Rows from expert 7 of block 7 of the encoder, named by matrix and row number. Rows with one number belong to one neuron. Each number is 128 + 32 x the weight over its row's rms, rounded and kept within 0 to 255. All counts start at 0.
# up: expert up (encoder.blocks.7.mlp.up, 8x192x384), inputs 192-287
# down: expert down (encoder.blocks.7.mlp.down, 8x384x192, transposed), outputs 192-287
up.29 [105 114 114 160 169 104 179 138 144 169 134  70  98 101 159  79 115 114 118  98  93 104  76  72 114 158 175  84  97  94 120  78 160  98  95 177 154 105 172  62 113 138 131  97 102 130  83 144 160 152 137 141  90  75 164 124 114  94 151 117 151 139  86 167 166  91 105  98 107 169 103 153  97 139 172  78 112  76 102 135 145 124 106  98  96 122 132 155 166 101 105 119  72 161 167 177]
up.30 [161 139  75  89 120 146  52  89  63 120 139 124 156 142  77 170 151 161 121 150 143 147 163 174 148 127  93 134 166 118 133 190  74 136 191  97 115  99  84 198 149 140 141 151 143 169 130 109  83  64 130 115 150 196 104  99 137 139 154 164 116 107 164  93  98 168 165 167 146  60 114 116 101  93 133 154 138 178 149 129 103 160 149 136 145 111 128 113 103 135 124 175 166 118  94  73]
up.31 [ 98 109 130 164 166 106 174 133 145 158 127  85 101  94 175  73 104 120 135  94  78  94  85  76 119 158 175  80 105 116 119  79 139  88  91 166 151 120 169  76 102 139 131  89 116 123 100 154 177 153 136 147  89  68 151 133 124 102 148 121 163 157  87 173 158  98 117  95 102 173 105 144  96 139 167  93  95  78 109 133 141 133 114 103 117 129 139 160 169  87 111 120  76 168 169 178]
up.32 [146 109 100 160  75 122 109 107 113  82 130 168 142 160  93 133 122 172 114 151 136 147 177 165 121 116 130 168 131 115 129 127 139  98 146 110 125 151 112 208 180 113 158 154  95  92 185 127 117 108 174  98 138 142 135 121 121 148 115  92 127 153 165 126 162 117 131 196 163  91 144 154 145 129 125 111 168 139 153 137 161 134  81 122 159 148  86 133 101  76 187 166 166  81 109 119]
up.33 [133 178 139  90  81 123  40 130 125  91 128 159 119 121  90 160 155 164 104 160 186 153 146 210  75 158  87  99 156 131 158 173 102 152 153  68 136  89 107 217 109 146 139 163 171 167 167 123 124 110 113 146 205 203  93  91 115  84 121 110 117 117 166  74 100 122 109 167 134 112 163 112 158 107 123 129 133 210 136 100  88 132  73 132 110 136 135  60 120 202 135 161 164  91  77  74]
up.34 [ 94 111  98 156 177 118 176 149 116 154 143  84  77 105 166  88 112 106 142 104 103  97  77  55  94 156 172  94 123 128 123  83 150  84 108 158 163  95 193  78 110 134 138  84  96 107 102 175 171 129 141 112  94  71 134 147  84  98 144 133 123 169  88 166 145  76 116  87 112 196 104 161 108 121 181 110  82  66  91 108 163 143 104  92 127 112 144 176 164 107 104 123  63 164 167 186]
up.35 [100 100 106 150 162 103 171 131 137 166 122  88 103  89 169  88 103 119 128  90  92 111  74  77 108 149 180  80 110 110 119  73 151  95  95 145 146 104 167  71  94 136 134 106 106 144  94 153 152 158 142 149  79  58 144 130 132  84 146 103 151 148 111 167 158 104 112  86  93 186  98 161 101 140 173  96  89  66 102 128 160 138 106 114 122 122 133 151 161  82 107 109  81 151 163 174]
up.36 [162 189 156 126 120 156  82 147 150 161  84 160 153 141  79 181 163 135 119 132 182 150 179 174 182 128 121 157 112 112  76 173  95  89 121  95 134 147 144 152 148 142 139 142 178 185 186  73 107 110 134 137 179 184 136 163  85 131  80 123 146 121 154  87 124 155 151 169 133  76 157 120 153 176  82 177 149 156 134  97 133 140 129 141 162 163 123 109 129 160 149 141 181  80 109  95]
up.37 [ 96 156 109 142 141 121  78 126 104 107 105 180 131 135 105 194 137 167 145  97 134 138 134 185 145  76 112 110 117 147 119 117 112 170 137 101  98 150 125 169 126 141 162 133 162 143 134  97 121  83 185 151 100 164  65  62 133  97 177 120 128  97 151  98 162 137 114 157 125  87 144  97 148 154  83 171 167 243 124 106 126 150  89 109 139 136 188 131 129 105 155 107 170 106 140  98]
up.38 [ 95  97 139 154 186 108 180 128 153 167 131  91  93  80 186  84 112 134 127 103  86 104  91  84 122 167 173  85 110 108 116  85 156  87  89 179 148 112 175  62  82 129 129 112 119 124 104 160 171 134 125 128 100  58 149 128 126 116 150 115 143 151  98 183 143  99 134  97 115 165 113 154  85 161 167  89 111  82 120 131 151 134  86 111 108 136 128 145 164  82 115 111  91 165 161 185]
up.39 [123 164 160  85 121 112  84 122 133  85 138 142  90 188 111 192 156 121  98 111 135  85 172 151 154 105 100 157 126 127 141 192 160 146 153 104 120 138 122 154 102 105 122 185 125 118 137 151 152 151 138 154 118 136 141 140 172 143 134 171 100 154 152  83 124 124  90 155 135  77 158 123 156 126 107 122 155 155 178 115 153 143 136 168 112 149 136 115  91 197 144 145 148  61  96  91]
up.40 [101  99 109 150 168 106 177 142 139 163 133  81 107  96 163  80 107 132 124  97  86  93  85  69 115 163 169  90 108 109 120  79 150  98  82 160 145 121 180  76  99 128 131 105 118 128  98 153 164 145 153 145  79  72 157 127 126 108 161 113 145 152  85 159 168  94 125  90  98 180  95 143 101 140 160  94  84  72 102 125 143 133  99 103 116 123 135 167 158  89 105 104  75 174 162 169]
up.41 [100  99 110 148 165 108 179 131 144 160 124  81  93  89 167  81 109 121 128 102  90 100  85  77 116 167 176  91 109  95 121  87 155 101  80 170 154 108 173  69  97 128 127  88 112 124 111 145 165 155 137 137  93  67 151 125 127 103 153 114 145 145  90 170 161  97 115  83 104 172 106 152  96 144 166  86  92  75 100 123 144 130 101 111 103 113 139 164 166  89 100 109  79 158 163 178]
up.42 [ 96 167 161 147 154 100 123 167 102  94 123 164 140 156  71 136 129 121  73 117 115 133 124 161 148  75 112 106 170  88 121 180 109 164 174  62 104 109 121 169 142 125 114 155 150 155 149 170  95 139 156 132 108 102 126 123 108 147 129 145 166 123 120  93  56 127  98 154 160 145 164 119 156 119 106 129 144 207 209  99 103 132 155 133 118 126  94  90 128 133 166 149 146 118 126  78]
up.43 [165 103 113 109  81 127  93 118  78 114 162 148 191 151 119 144 144 116  74 170 141 130 176 170 144 131  83 167 182 115 124 161 142 184 113 112 132 133 137 143 167  89 125 130 135 207 148 132 113 110 139 117 158 145 124 124 117 194 134 182  56 117 128 104 110  75 142 141 136  82 137  81 146  82 107 141 169 171 152 108 145 119 103 118 175 114 110  94 131 148 132 159 163 150  79  89]
up.44 [122 150 108  57 136 150 131 214  98 120  94 123  92 124 148 161 131 166 124 136 127 148 156 160 141 128 108 162 115 148 102  98 192  89  90 151 143 124 158 152 124 168 146 107 152 133 191  83 126  98 109 127 160 151 122 133 148 159  89 141 152 181 147 125  94 150 149 128 139 123 174 128 116  91 120 127 143 148 120  94 162 106 126  96 194 152 146 115 150 132 104 213 154  91 109 113]
up.45 [124 132 126  96  84 123 121 107 168 119 159 121 132 143  82 211 113 163 155  88 169  94 174 166 124 152  80 155 177 160 158 105 111 161 161  64 108 136 121 150 102 134  91 149 136 135 156 150  67 172 127 138 170 182  29  95 192 103 127 168 133 153  92  60  79 146 155 134 193 132 142 115 186  92 105 174 148 175 147  95 118 101 143 161 169 139 117  97 137  98 151 171 156  69  94 100]
up.46 [103 184 159 134 104 139 118 138  89 103 174 169 173 130  79 211 132 176  78 143 204 194 121 195 126 106 109 109 127 141 119 149 150 155 155 109 100 129 125 170 157 121  99 141 110 130 195 119 120 106 135 173 173 195  83  93 123 139 133 156 119 123 123  91  91 138 139 192 143 111 133  96 131 170 144 172 149 147 168 154 148 160 134 126 131  84  90 124  90 124 187 148 169  95 141  88]
up.47 [176 153  75 134 116 156  74 131  98  97 117 166 151 141  82 160  67 136 120 140 145 176 181 174 109  85  78 132 181 141 132 144  77 151 143  19 111 164 110 170 157 128 118 181 167 148 159 121  37 138 134  80 119 169  87 172 107 195 117 131 118 121 117 141  97 157 174 164 177  69 169 128 166 126  77 131 141 173 167 111 119 125 156  87 193 118 124  85 104 173  67 187 189 114 104  70]
up.48 [142 171 121 121 166 126 112 142 107  74 125 129 173 143  71 180 127 157  90 136 186 163 142 169 126  97  81 200 158 132 143 134 143 130 152 116  93 113 111 188 120 108 109 128 103 119 109 140 100 132 139 124 122 181 102 170 122 169 106 127 132 134 184 128 102 198 152 155 119 157 136  81 184  97  40 166 119 160 130 119 119  90  59 105 126 155 111 121  98 195 136 143 186  80  94 107]
up.49 [105 107 107 157 162  93 183 131 140 161 125  87  97  90 172  81 113 116 127 102  93  98  90  70 109 156 171  90 104 109 117  78 161  98  84 165 157 106 179  72  97 133 129 101 108 126 103 147 164 142 135 135  85  72 143 131 124 100 149 115 144 138  91 171 161  98 123  93 106 173 106 155  88 139 171  91 101  76 102 129 153 124 106 102 119 114 136 169 173  93 102 126  77 166 166 177]
up.50 [105  97 140 133 173 101 197 126 154 179 137  84  68  98 167  82 106 135 109  96  96  81  63  79  95 165 202  93  90 110 126  80 158 113  80 189 147 116 164  84 102 128 136 102 110 109 119 136 163 130 138 150 104  71 150 122 123 104 163 125 154 151  94 172 163  78 107  85 120 166  98 145 124 149 182 112 102  70 116 163 158 129 119 100 133 108 137 187 170  70  94 116  96 157 160 176]
up.51 [137 186 125 100 102 127  92 130 110 125 120 147 133  93 135 158 125 124 131 116 134 140 158 172 167 137 103 179 107 134 133 163 110 137 148  92 121 134 113 188 207 133 102 162 154 151 133  86  92  99 130 127 139 148 106 145 164 138  96 148 148 143 148 122 159 148 137 132 144  35 165 142 166 116 113 141 170 133 132 114 102 120 144 140 180 125  93 131  78 153 200 162 193 125 110 109]
up.52 [168 173 114 145 107 137  31 112  99  78 166 115 120 184 112 175 137 157 146 172 177 175 165 212 143  79  99 134 151 129 142 142 152 165 148 128  97 133  85 173 145 162 124 173 112 109 139 126  73 128 127 132 137 164 115 151 136 177 109 129 115 122 131 137 140 186 122 201  93  60 151 139 135  72  86 119 146 175 154 111 133 134 115 109 122 137 153 111  86 158 162 150 204 124  81 129]
up.53 [130 124 146 156 115 132  67 121 136 100 155 169 158 140  77 123 105 171 103 136 125 187 134 163 104 141 101 157 202 161 113 150 166 115 181  83 157 127 128 124  96 117  95 175  85  91 111 129  72 115 133 109 127 140  95 171 127 167 198 156 124 105 105 102 144 156 172 148 200 109 125  87 162  95  83 184 154 167 160 148 133 154 120 113 132 104 120  87  90 150  77 193 175 139  87  98]
up.54 [104 107 136 159 161 109 172 130 143 163 124  79  97 104 165  87 116 115 131 109  85  90  86  70 112 163 175  92 119 109 131  81 161  97  83 165 138 106 168  71 113 136 119  93 117 136  89 147 167 139 140 132  83  68 153 130 131  95 150 121 143 149 105 162 158 102 115  93 100 164  97 149  93 142 169  94 102  75 110 143 154 137 101  97 107 132 147 160 168  86 113 112  82 176 171 181]
up.55 [178 146 136  63  82 130  89 136 102 119 188 150 112 172 134 193 136 106 106 119 179 177 124 212 123  88 101 180 130 145 111 205 137 167 137 125 115 116 110 160 134  90 112 143 132 116 166 121 117 121 165  93 103 154 117 127 123 147 164 173  96 106  50 128  77 137 173 130 129  86 158 179 101  84  80 117 150 150 114 141 137 132 139 101 160 124 121  93  82 148 126 131 193 111 122 101]
up.56 [110 126 124 145 173 100 140  81 136 118 117  90  67  95 172 101 107 111 103  89  97  94  92 109  99 141 160  99 154 124 117  97 157  79 108 177 173 133 170  98 102 142 133  98 141 123  77 150 132 149 112 149  95  54 159 131 120 106 149  97 151 133 102 190 137  69 110 129 117 115 121 174  85 183 169 104 141 127 110 148 139 122 115 140 145 125 162 176 170  89  92 108  68 142 186 182]
up.57 [142 145 170 125 115 112  83 139 122 107 150 162 160 109  83 158 204 171 113 130 132 105 172 150 163  97 145 135  98 191 183 172 105 122 153 173  93 116  85 112 167 107 144 147 154 158  94 129 224 148 132  95 133 198  81 125 149 133 127  79 137 104 148 115 157 170 100 123  96 103 134 173 104 123  97 126 114 165 127 107 139 161 180 139 120 135 140  89 142 150 177 148 140 113 122 141]
up.58 [111 151 137 142 157 160  74  73 153  95 113 152 120 132 116 166 115 129 126 132 128 145 121 163 127  78 131 178 145 165 159 127 131 185 184  75 137 109  96 208 104 194 139 208 190 115 131 125 104 104 139 119 124 170  76 129 145 101 113 170 128 102 133 100  97 189 156 176 138 105 176  83 104 132  65 113 137 159 155 148 110 170 145 132 136 115 122  95  83 145  82 184 184  86 105 106]
up.59 [152 146 143 116  97 148 113 117 133  79 106 173 168  94 124 162 138 116 100 156 215 156 192 173 132 126  84 121 140 189 101 131 121 195 204  93  61 112  92 184 143  76 109 125 130 146 119 103 122 118  66  94 200 162 114  86 137 108  84 114 113  62 116  79  67 123 113 181 145 102 124 134 146 108 132 130 138 156 106 140 110 102 125 141 140 159 131 139 113 181 169 114 156 121 117  87]
up.60 [101 104 127 163 146  99 166 147 148 172 154  75  92  65 151 120  80 129 165  97  75  88 121  98 105 156 162  88 141 123 122  73 133  94  77 166 112 178 159  92  93 109 148 116 111 113 103 138 142 158 140 108  60  89 149 150 133 133 130 106 148 150 132 125 159 113 161  78 159 172  92 127 117 152 160  71  59 114 135 155 142 134 102 121  91  91 144 158 141  97 112  98  66 128 182 164]
up.61 [133 105  94 171 170  77 158 133 134 164 146 101  81  84 154 104 114  99 120 107 109  84 107  73 108 151 159  94  86  97 147  72 144  97  97 143 138  97 183  68  81 139 137 115  87  80 113 149 169 155 100 121  74 110 134 115 107  98 134 107 134 165 104 181 188  96 112  86 108 185 129 151 102 154 148  80 127 111 102 150 136 120 103  88 157  98 137 167 157  98 106 131  96 132 173 154]
up.62 [147 108 139 102 138 125 138  42 142 155 104  89  97 158 178 169 121 160 137 146  95 134 127 187 159 124 120 140 136 143 191 161 108 163  72 130 108 123 148 158  88 109 133 112 180 154 124 115  99 182 115  99 115 155 102  64 138 165  94 104  65 146 125  98 115 214 109 191 213 142 142 125 112 103 114 152 139 137 139 158 124  98  86 108 199 159 103 124 112 131 148 118  99 158 111  98]
up.63 [ 74  96 163 163 145 124 154  91 167 157 155 101  70 130 162  72 104  98 139  93  93 115  93  81 137 140 176  67 150 107 143  95 165 101 116 156 130 112 158  87  70 124 104 120  92  99 109 158 177 153 118 130  94  70 154 129 143  92 155  95 130 146 102 166 162 113 105 108 129 149  78 145  93 135 181  93  94 119 137 127 160 141  85 105 112 143 122 168 125  75  93  91  81 144 148 172]
up.64 [ 98  99 135 158 164 112 177 128 144 164 132  86 110  87 168  88 117 124 133  94  84  85  75  79 122 154 168  89 115 106 123  81 153  97  93 161 144 110 179  73  95 139 125  88 120 116 110 151 170 140 130 139  83  74 154 133 117 104 154 126 145 148  86 169 162  94 121  96 110 174  99 149  94 143 169  86  95  81 102 126 140 132 106 103 107 113 138 157 164  78 107 118  77 177 158 172]
down.29 [137  83 124  99  82 156 133 131  87 130 145 169 100 158  88 135 213 118 126 127  84 200  92 107  99 101 131 125 157 114 146 113 103 141 143 149 148 152 119 139  87 153 160  69 138 137 123 131 194 167 132 104 133  51 122 159  63 131 116 121 185 160 136 106 139 141 102 125  86 141 137 150  99 144 144 107 142  77 129 147 109 186 129 142 112 189  79 108 198 176 136  81 123 168 181  93]
down.30 [ 87 120 159 121 121  68 121 168 154 123  63 124 109 164 142 116  98 133 133 101  59  94  91 119 141 170  98  69 136  95 151 138 165 149 135 166 139 125 115 135  81  86 124 149 153 157 120 116 174 114  74 100 177 146 176 154 141 105 156 153  99  98 101 131 141  72 102 170 131 156 166  89 144 130 166 137 170  80  83  62 129 133 160 146 102 120 105 174 164 175 137  49 196 158  96 119]
down.31 [121 144 131 107 155  65 146 102 166  99 145 163 127 155 151 115 163 175 100 157 124 161 140 103 154 149 106 118 106 122 137  86 118 152 101 178 137 146  93  73 142 124 140 101 174 154 161 118 178 173 117 152  51 155 210  94  77 156  89 150 105 133 139 112 191 127  66 151 120 164 122 147 120 244 113 140 163 186 125 136  55 147 124 127 137 146 126 108 157 136 127 116 158 126 119 131]
down.32 [152 116 134 134 154  98 149  96 119 101 142 130 101 168 137  85 177 141 151 138 162 123 117 140 158 141  92 170 143 169 114 152 114 143  54 118 180 124 124 135  71 113 100 158  88  96  52 152 114 129 116 168 182 105 157  79  81  89 145  62 143 117 135 117 149 168 100  87 113 127 125 143  89 124  46 136 143  88 133 122 133  91 158  94 237 146  71 133 143  84 138 178  77 100 119 142]
down.33 [111 110 140 148 136 122 139 155 119 103  79  95 190 126 193  75  66  98 116 216 116 142 142 210 146 133 174 138 101 125 107 117 120 151 111 163 129 140 182 136  91 125 178 168  84 157 136 113 117 183 116  85 152 148 158  82 109  75 136 133 150 154  91 197 140 123  72 135 101 170 139 110 135 110 128  98  85 154 129 156 171 130 150 101 112  92 157 152 134 150 169 148 158 160 116 126]
down.34 [130 128 156 150 135 134 145 138 165 104 123 144 117 184 160 178 103 122 157 124 137  94 120 108 175 108 108 164  98 150 135 161  70 176 138 186  88 136 123 142 155 139 186  86 103 156 205 154 108  97 123 116 169 161  96 163 209 101 114  90  65 130 127  83 142 155 158  92 180 103 170  55 197 105  57 103  58 184 152 133 164  83 184  97  78  57 154 105 107  92 149 122 140 145 103 109]
down.35 [132  93 103 118 104  96 108 129 114 126 123 133 100 185 135 144 180 116 161  87 157  99 177  97 172  68  83 118 134  61 154  89 158 155 131 116 157  76 166 141 131  79  88 143 142 215 129 146 182 166  99  83 140 188  75 193 110 115 145 140 132 157 112 123 122 144 124 149 133  91  99 132 145 139 120 104  97 174 150 107 132 145 136 145  70  66 124  81 103 113 123  86 185 142 125 140]
down.36 [ 87 113 151  89 186 104 120 133 151 165 153 183  94 148 144 136 130 130 144 110 101  82  97 173 158 117  99 156 121 144 133 139 127 133 110 147 104 128 144 146 141  96 150 136 130 131 147 118 148  97  91 161  99 147 155 110 166 163 141 150 121 112 165 108 183 138 162  60 179  81 172 106 166 159 103 167  86 158 163 183 121 145 118 144 120  36 142 161 137 170  64  76 187 145  71 115]
down.37 [222 129  74 139 114 145 136 138  94 109 166 107 221 165 132 119 127 208 169 142 110 191 166 122 147 161 115 117 160 121  96 178 131 125 156  80 151 125 132 137 159 154  94 112 127 119 107 120 180 130  81 165 123 116 119 117 141 170 129 135  97 107  85 124 119 175 178  73 149 160 200 100 127  84  92 163 103 141 122 157 172 128 119 185  74  77 135 109 106 138  66 102 180 121 150 162]
down.38 [104 127 133 131 157 128 169 133 105 132 135 157  86 116 128 124 143  75 136 100  99 143 100 102 103 164 111  83 115 119 187 124 121 113 150 130 104 108 143 142 130 151 125  76  81 115 171  73 163 152 186  87 188 153 100 121 101 170 154 141 142 117 157 145 102 134 127  85 103 189  74 166 123 103  77 146 150 131 110 124 133 149 131 158 144 121 181 153 108  81 139 140 100 159 105 105]
down.39 [140  72 167 124 106 132  60  88 165 104 111  72 116 163 112 127  71  92 124 170 110 129  96 136  91  97 118 123 114 127 151 123 158 156 201 124 116  93 148 109 130 141 105 166 185 143 176 101 116 173 143 116 144 172 145 155 101 124  66 138 104  74 118 192 116 127 106 185 150  59 179 141 115 153 147 198 117 121 166 142 136  68 138 196 142 187 127 121 121  97 130  76 118 136 131 159]
down.40 [102 106 142 116 184 140 124 151 155 145 174 159 133 161 160  91 176  73  79 104 102 137 138 106 152 122 117 147 142 132 176 122  89 107  96  96 100 114  97 176 102 145 159 135 114  88 152 142 189 149 113 144 106  98 119 139 102 115 133  71 174 129 115 145 149 149 108 150  99 129  70 154 151 173 100  93 119 164 135 132 108 180 135 146  89 117  66 119 136 116  96 145 127  91 126  75]
down.41 [164 179 133 103 105 153 190 115 105 112 163 145 157 195  83 153 174 103 118 114 104 171 118  89 107 101  99 140 110 135 116 172 165 164 102 139 138 192 124 122 153 142 133 104 113 118 120  85 179 106 142 132 132  98 132 117  87 151  93 109 145 131 132 155 199  78 152 195 156 175 101 152 126 190 119 152 149 109 133 163 129  76 110 120 107 136 124 108 117 160 162  45 111 168 116 111]
down.42 [154 137  98 123 115 188 108 127 129 149  71  91 175 164 136 126 122  87 111 106 180 129 142 135 142 210 135 105 145 108 118 103 108 100 151 107 125 105 118 135 174 121 129 136  90 139 123 147 127 113 116 127 124 137 104 127 127 120 191 168 111 124 127 145 105 155 158  93 162 155 149 132 178  99 115 115 133 130 138 122  52 130  78 140 114  69 173  94 123 131 144 130 181 137  87 157]
down.43 [104 139 139 166 170 107 158 141  88 191 152 162 143 111 108 155  73  96  97  92  99 144 101  98 160 133 101 158 133 141 104  63 147 139 146 136  91 131 154 157 103 170  56  66 159 140 114  60  78 128  92 173 128 181 118  91 199 176 154 185  83  78 104 147  75 108 125 136  96 107 100 102 101  91  81  68 114 170 122 149 124 168 105 130 166  84 162 152 136 126  65 154 141 205 126  81]
down.44 [151 133 145 118  82  92 125 139 127 138 136 112 130 169 116 156 165 127 149 146 121 111 218 172 100 138  80 180  84  99 115 139 110  95  99 115 102 115 137 165 135 113 124 162 160 135  88 120 100 146 178 116 139 118 116 113 117  78 122  96 157 180 112 113  61 150  89 120  86 104 163 149 135 133 140 127  64 128 137 127 139 106 183 107 139 149 109 149 104 139 125 210 178  88 145 153]
down.45 [ 83  81 153  82 102 116 126 170 132 148 120  99 118  91 114 163 131 142  99 154  95 127 107 137 145 157 101  85 147  66  59 145 176 111 134 137 153 135 114  79 113 162 206 210 125 172  68 118 139 204 172 116 108 123 129 136 141 121  90 151 126 102 136  83 152 180 107 161 132  98 107 102 141 163  78 131 170 166 121 116 139 110 173 148  85 155 150  97 130 133 144 154  97 151 111  73]
down.46 [111 125  93 120 181 101 114 171 101 118 146 160 100 174 139 114 127 106 182 130 112 155 111 123  70 150 151 149 125  96 153  90 118 119  90 116  84 123 166 132  82  96 165 101 188 119  63 110 102  88 140 151  71  88 210 121 148 151 130 135 142 145 132 156 138 109 128 117 138 177 122 132 123 142 153 153 129 189 108 174 176  99 138  74  99 109 148 183  95 165 125 139 167 171 127 127]
down.47 [116 104 184 102 130 154 142 143 164 163 139 159  76 191 138 117 169 122 131 109 158 195 105 143 146 144 101 161 161 136 119 148  75 115  93 139 122 118 132  85  98  73 136 147  80  85 130  96 148 103 139 116 116  54 140 147 143 139 113 118 106 131 108 142 102 126 100 145 197 158 101  83 135 198  85 202 171  65 175 115 100 137 127  83 147 167 173 138 169  86 174 100 129 107 115 119]
down.48 [119 136 176 147  50  96 140 160 197  79  74  83  81 113 177 138 110  61  95 170 168  83 151 230 118 203 137  98 198  77 133 159 145 109 121 194 108 167 122 162 117  86 124 119  83  95  70 138 164 141 130 115  53 149 127  86 152  96  65 100 152 166 146  99 110  81 107 127 121 148  99 114 118 146 164 165 127 136 109 120  69 149 129 160  97 151 121 157 156 149 109  81 156 116 121  74]
down.49 [151 150 174  97 144 132  99 104 126 149 177 189 143 118  96  94 182 106 115  91 136 177 207  63 164 111 138 125 111 116 151  95  94  84  93 184 103 172 123 167  86 134 127 169 150 107 146 156 166 125 148 116 109  81 105 120 101 169 172 127 120 159 139  90 118 165  64  72 140 130 117 119 164 149 101 106  68 168 151 118 111 136  66 159  79 133  79 162 124 179 114 129 128 104 127 116]
down.50 [126 147 109 112 171 161 142 151 143  88  87 146 102 152 144 135 118 125  70 104  68  86 111 127 123 130 100 114  97 134 116 140  78 108 130 149 134 131 141 137 152 198 192 190  75  67 111 113 136 111 129 169 139  84 161 120 118 108 142 159  70 150 133 112 154 147  74 123 114 145 132 122  88 145 165 111 154 185 153 146  95 138  66 138  86 131 180 135 150 135 118 106 147  85 163  74]
down.51 [110 167 118 124 118 174 101 133 134 119 149 143 159 172 115  66 135  62 161 135  83 149  99  95 174 150 122 143 165 124 182 139 147 126 106 130 146 118 148 149 108 128 158 135  84  29 150  68 124 203 142  57 100 105 143 145 151  87 167  69 194 114 163 145  95 120  73 115 137 125 131 136 153 101 119 130 123 104 128  52 110 115 144 111  74 149 202 138 163 115 135 147 143  80 167 209]
down.52 [142 130 102 202  94 162 128 129 135 165 167 133 113 127 157  91 114 121 153 138 174 117 144 160  14 107 117 153 157 121 129 141 150 104 100 110 134 109 111 117 126 130 154 135 127  69  77 143  85 116 147 157 162 173 133  61  96  71  95  68  94 146 162 145 115 168 136  98 112  94 124 158  91  80 111  96 172  80  95 163 119 101 169 117  80 101  99 106 121 106 104 189 181  94 117 157]
down.53 [ 88 171 135 141 125  95 101 115 127 107  91 100 114 108 136 121 166 116 104  70 179 144 134  78  83 160 155  72 183 188 160 119 170 122  76 141 149 126 110 134 116 138 131  74 107 113 174 126 128 110 129 121  98 119  93  87 158 142  96 119 143 198 118 122  86 141 112 174 136 103  89 143 140 147 151 199 172 140 119  86 103  99 110  74 192 104 133 145 177  44 137 201 146 134 134 126]
down.54 [115  83 136 122 130 136 130 136 145 172 134 165 151 112 114  66 234 116 112 111 135 147 142 107  73 164 150  44 108  92  90 161 119 114 114  88 106 209 107  89 123 142 130 170 150 137 170  94 171 161  80 104  79  83 130  93 102 130 133 103 129 161 102 160 181 184 107 126 149 142 107 180 166 141 145 150 167 151 190 126  59 163 130 117  85 127  97 151 105 166 145  93 132 169 145 144]
down.55 [123 157  73 130 149 108 129 113 120 151 137  93  80 135 161 116 127 150 122 111 172 103 134 110 132 137 170 121 137 195 193 155 149 128  67 111 160 173 147 144 145 100 111 108  43 117 115  98  89 157 130 141  99 145 164 127 156 132 100 147 169  60  98 200 142 122 147 165 134 163 160 129 114 145 122  84 170 110  83 103 158 150 177 134 125 121 182 169 113  68 143 117 165 134 122  71]
down.56 [123 135 129  82 110 147 121 108 137 152  55 100 104 112 106  87 121 115 148 161 170 106 180  87 146 103 137  83 104 108 161 121  70 180 132 119 135  85  98  96  83 201 126 145 126  80  94  97 169  84 105 139  86 193 147  95  89 150  76 139 140 105 114 127 161  97 204 145  77 147 122 104  95  66 120 156 109  67 181 105 163 140 154 104 159 140 106  87 148 124 128 121  82 148  83 179]
down.57 [121 154 122 168 137 172 111 145 154 122 123  44 128 166 101 116  52 181 155 103 128 149  67  51  76  88 127 165 145 145  95 144 146 176 183  99 116 145 113 109 147 142 155 145 158 150 101  94  64 124 105 137 156 121 162 142 145 123  73 176  96 109 115  92 115 119 141 118 126  86  91 102 116 158 148 133 172  84 120 191  79 141 151 142  66 122 131 148  51 149 145  70 157 125 129 179]
down.58 [143 144 156 164  91 144 114 129 118  96 156 125 151 108 141 115 150 111  91 108 104 177 123  70 133 162 102 159 111 197 125  68 136 119 137 176 117 164 144 112 118  91 109 126 165 120  82 120 201 109  97 132  88  94 130 113  52 166  80 139 140 129  97 141 140 103  69 121 119  78 113  81 116 174 190 118 155 126 109 159 173 137 106 128 157 135 175 129 120  97 142 115 133 110 112  97]
down.59 [149 163 106 131 131  73 146 178 102  97 187 123 122 114 133 107  99 116 123  83 107 147 143  89 159 133 151 140 102 114 170  70 118 118  76 147 136 100 135 177 196 139 118 154 194 129 173  67 136 158 139 106 132 126  99 115 178  96 117 140 160 138 141  61 145 137 135 101 140 119  91 126 135  89 146  65 140 176 128 160 166 161 111 184 163 119 141 129 149  82 130 173 168 127 165 161]
down.60 [149 146 104 128  92 140 164 108  87 147 141 114 115 118  79  84 196 152 119 121 109 172 105 105 125 171 164 106 159 118  95 101 115 142 177  86 157 135 113 112 124 157  79 153 190 158 187  76 104 159 184  90 161 172 142  74 195 160 132 150 154 106 112 119 134 134 150 136 123 141 138 146 168 209 201 110 149 159  91 165 114 188 134 112  78 110 121 128 160  55 101 110 147 140 125 125]
down.61 [149  92  99 138 142 105 118 129 160 129 154 119 134 133 139 143 142 109 116 122 114 174  80  97  99 134  78 225 102 158  43 115 139 173  71 147 134 124 146 107 150 157 128 176 169 144 140 124 164 116 166 129 161 143 120 110  75 151 136 197 114 108 104 105 151 124  99  89 169 110 110 181 130 115 118  90 113 194  63  92 141 153 151  92 128 126 157 145 155 167 143  95 125 140  96  78]
down.62 [ 79 134 111 123  98 130 123 118 173 115 120 146 153 105 125 124 138  81 180 133 116 125  91 171 135  96 117 191  99 110 121 106 196 148  85 117 131  94 159 155 159 102 203  98 129 113 121 139 112 122 146 116 154 129 162 129 143 126 121  62 162  80 140 145  89  96 164 127  96 145 148 146 191 170 162 120 144  89  42  95 132 130 183 162 151 132  98 123 113 119 107  56 170  73 114 164]
down.63 [ 80 106 129 111 149  79 156 158 125 111 142 149 112 172 173 133 116 104  95  75 134 177 124 105 148 187  77 108 113  88 133 165  97 168 171 150 147 150 157 139 131 138  90  93 131  70  70 159 112 159 120 127  97  91 114 124 125 158  98 171 121  78 129 140 194 150 110 130 177 133 163 120 153 100 127 147 123  64  87  45 124  96 116 119 128 101  68  94 162 149  92 121  75  87 124 148]
down.64 [150  94 170  77 176 112 114 173 130 112 188 173 129 126  66 121 143 175 125 121  68 140  69  62 159 199 162 148 152 101 104 119 108 149  83 172 121 181 155 105  77 151  60  81 120  82 165 108 111 187  99 154 155  70 181 121 129 168 115 149 149 135 125 142 132 124 113 135 120 182 154 127 116 119 145 110 128 102  74  27 138 164 163 159  95 125 162 125 101  94 128 126  62 189 121 110]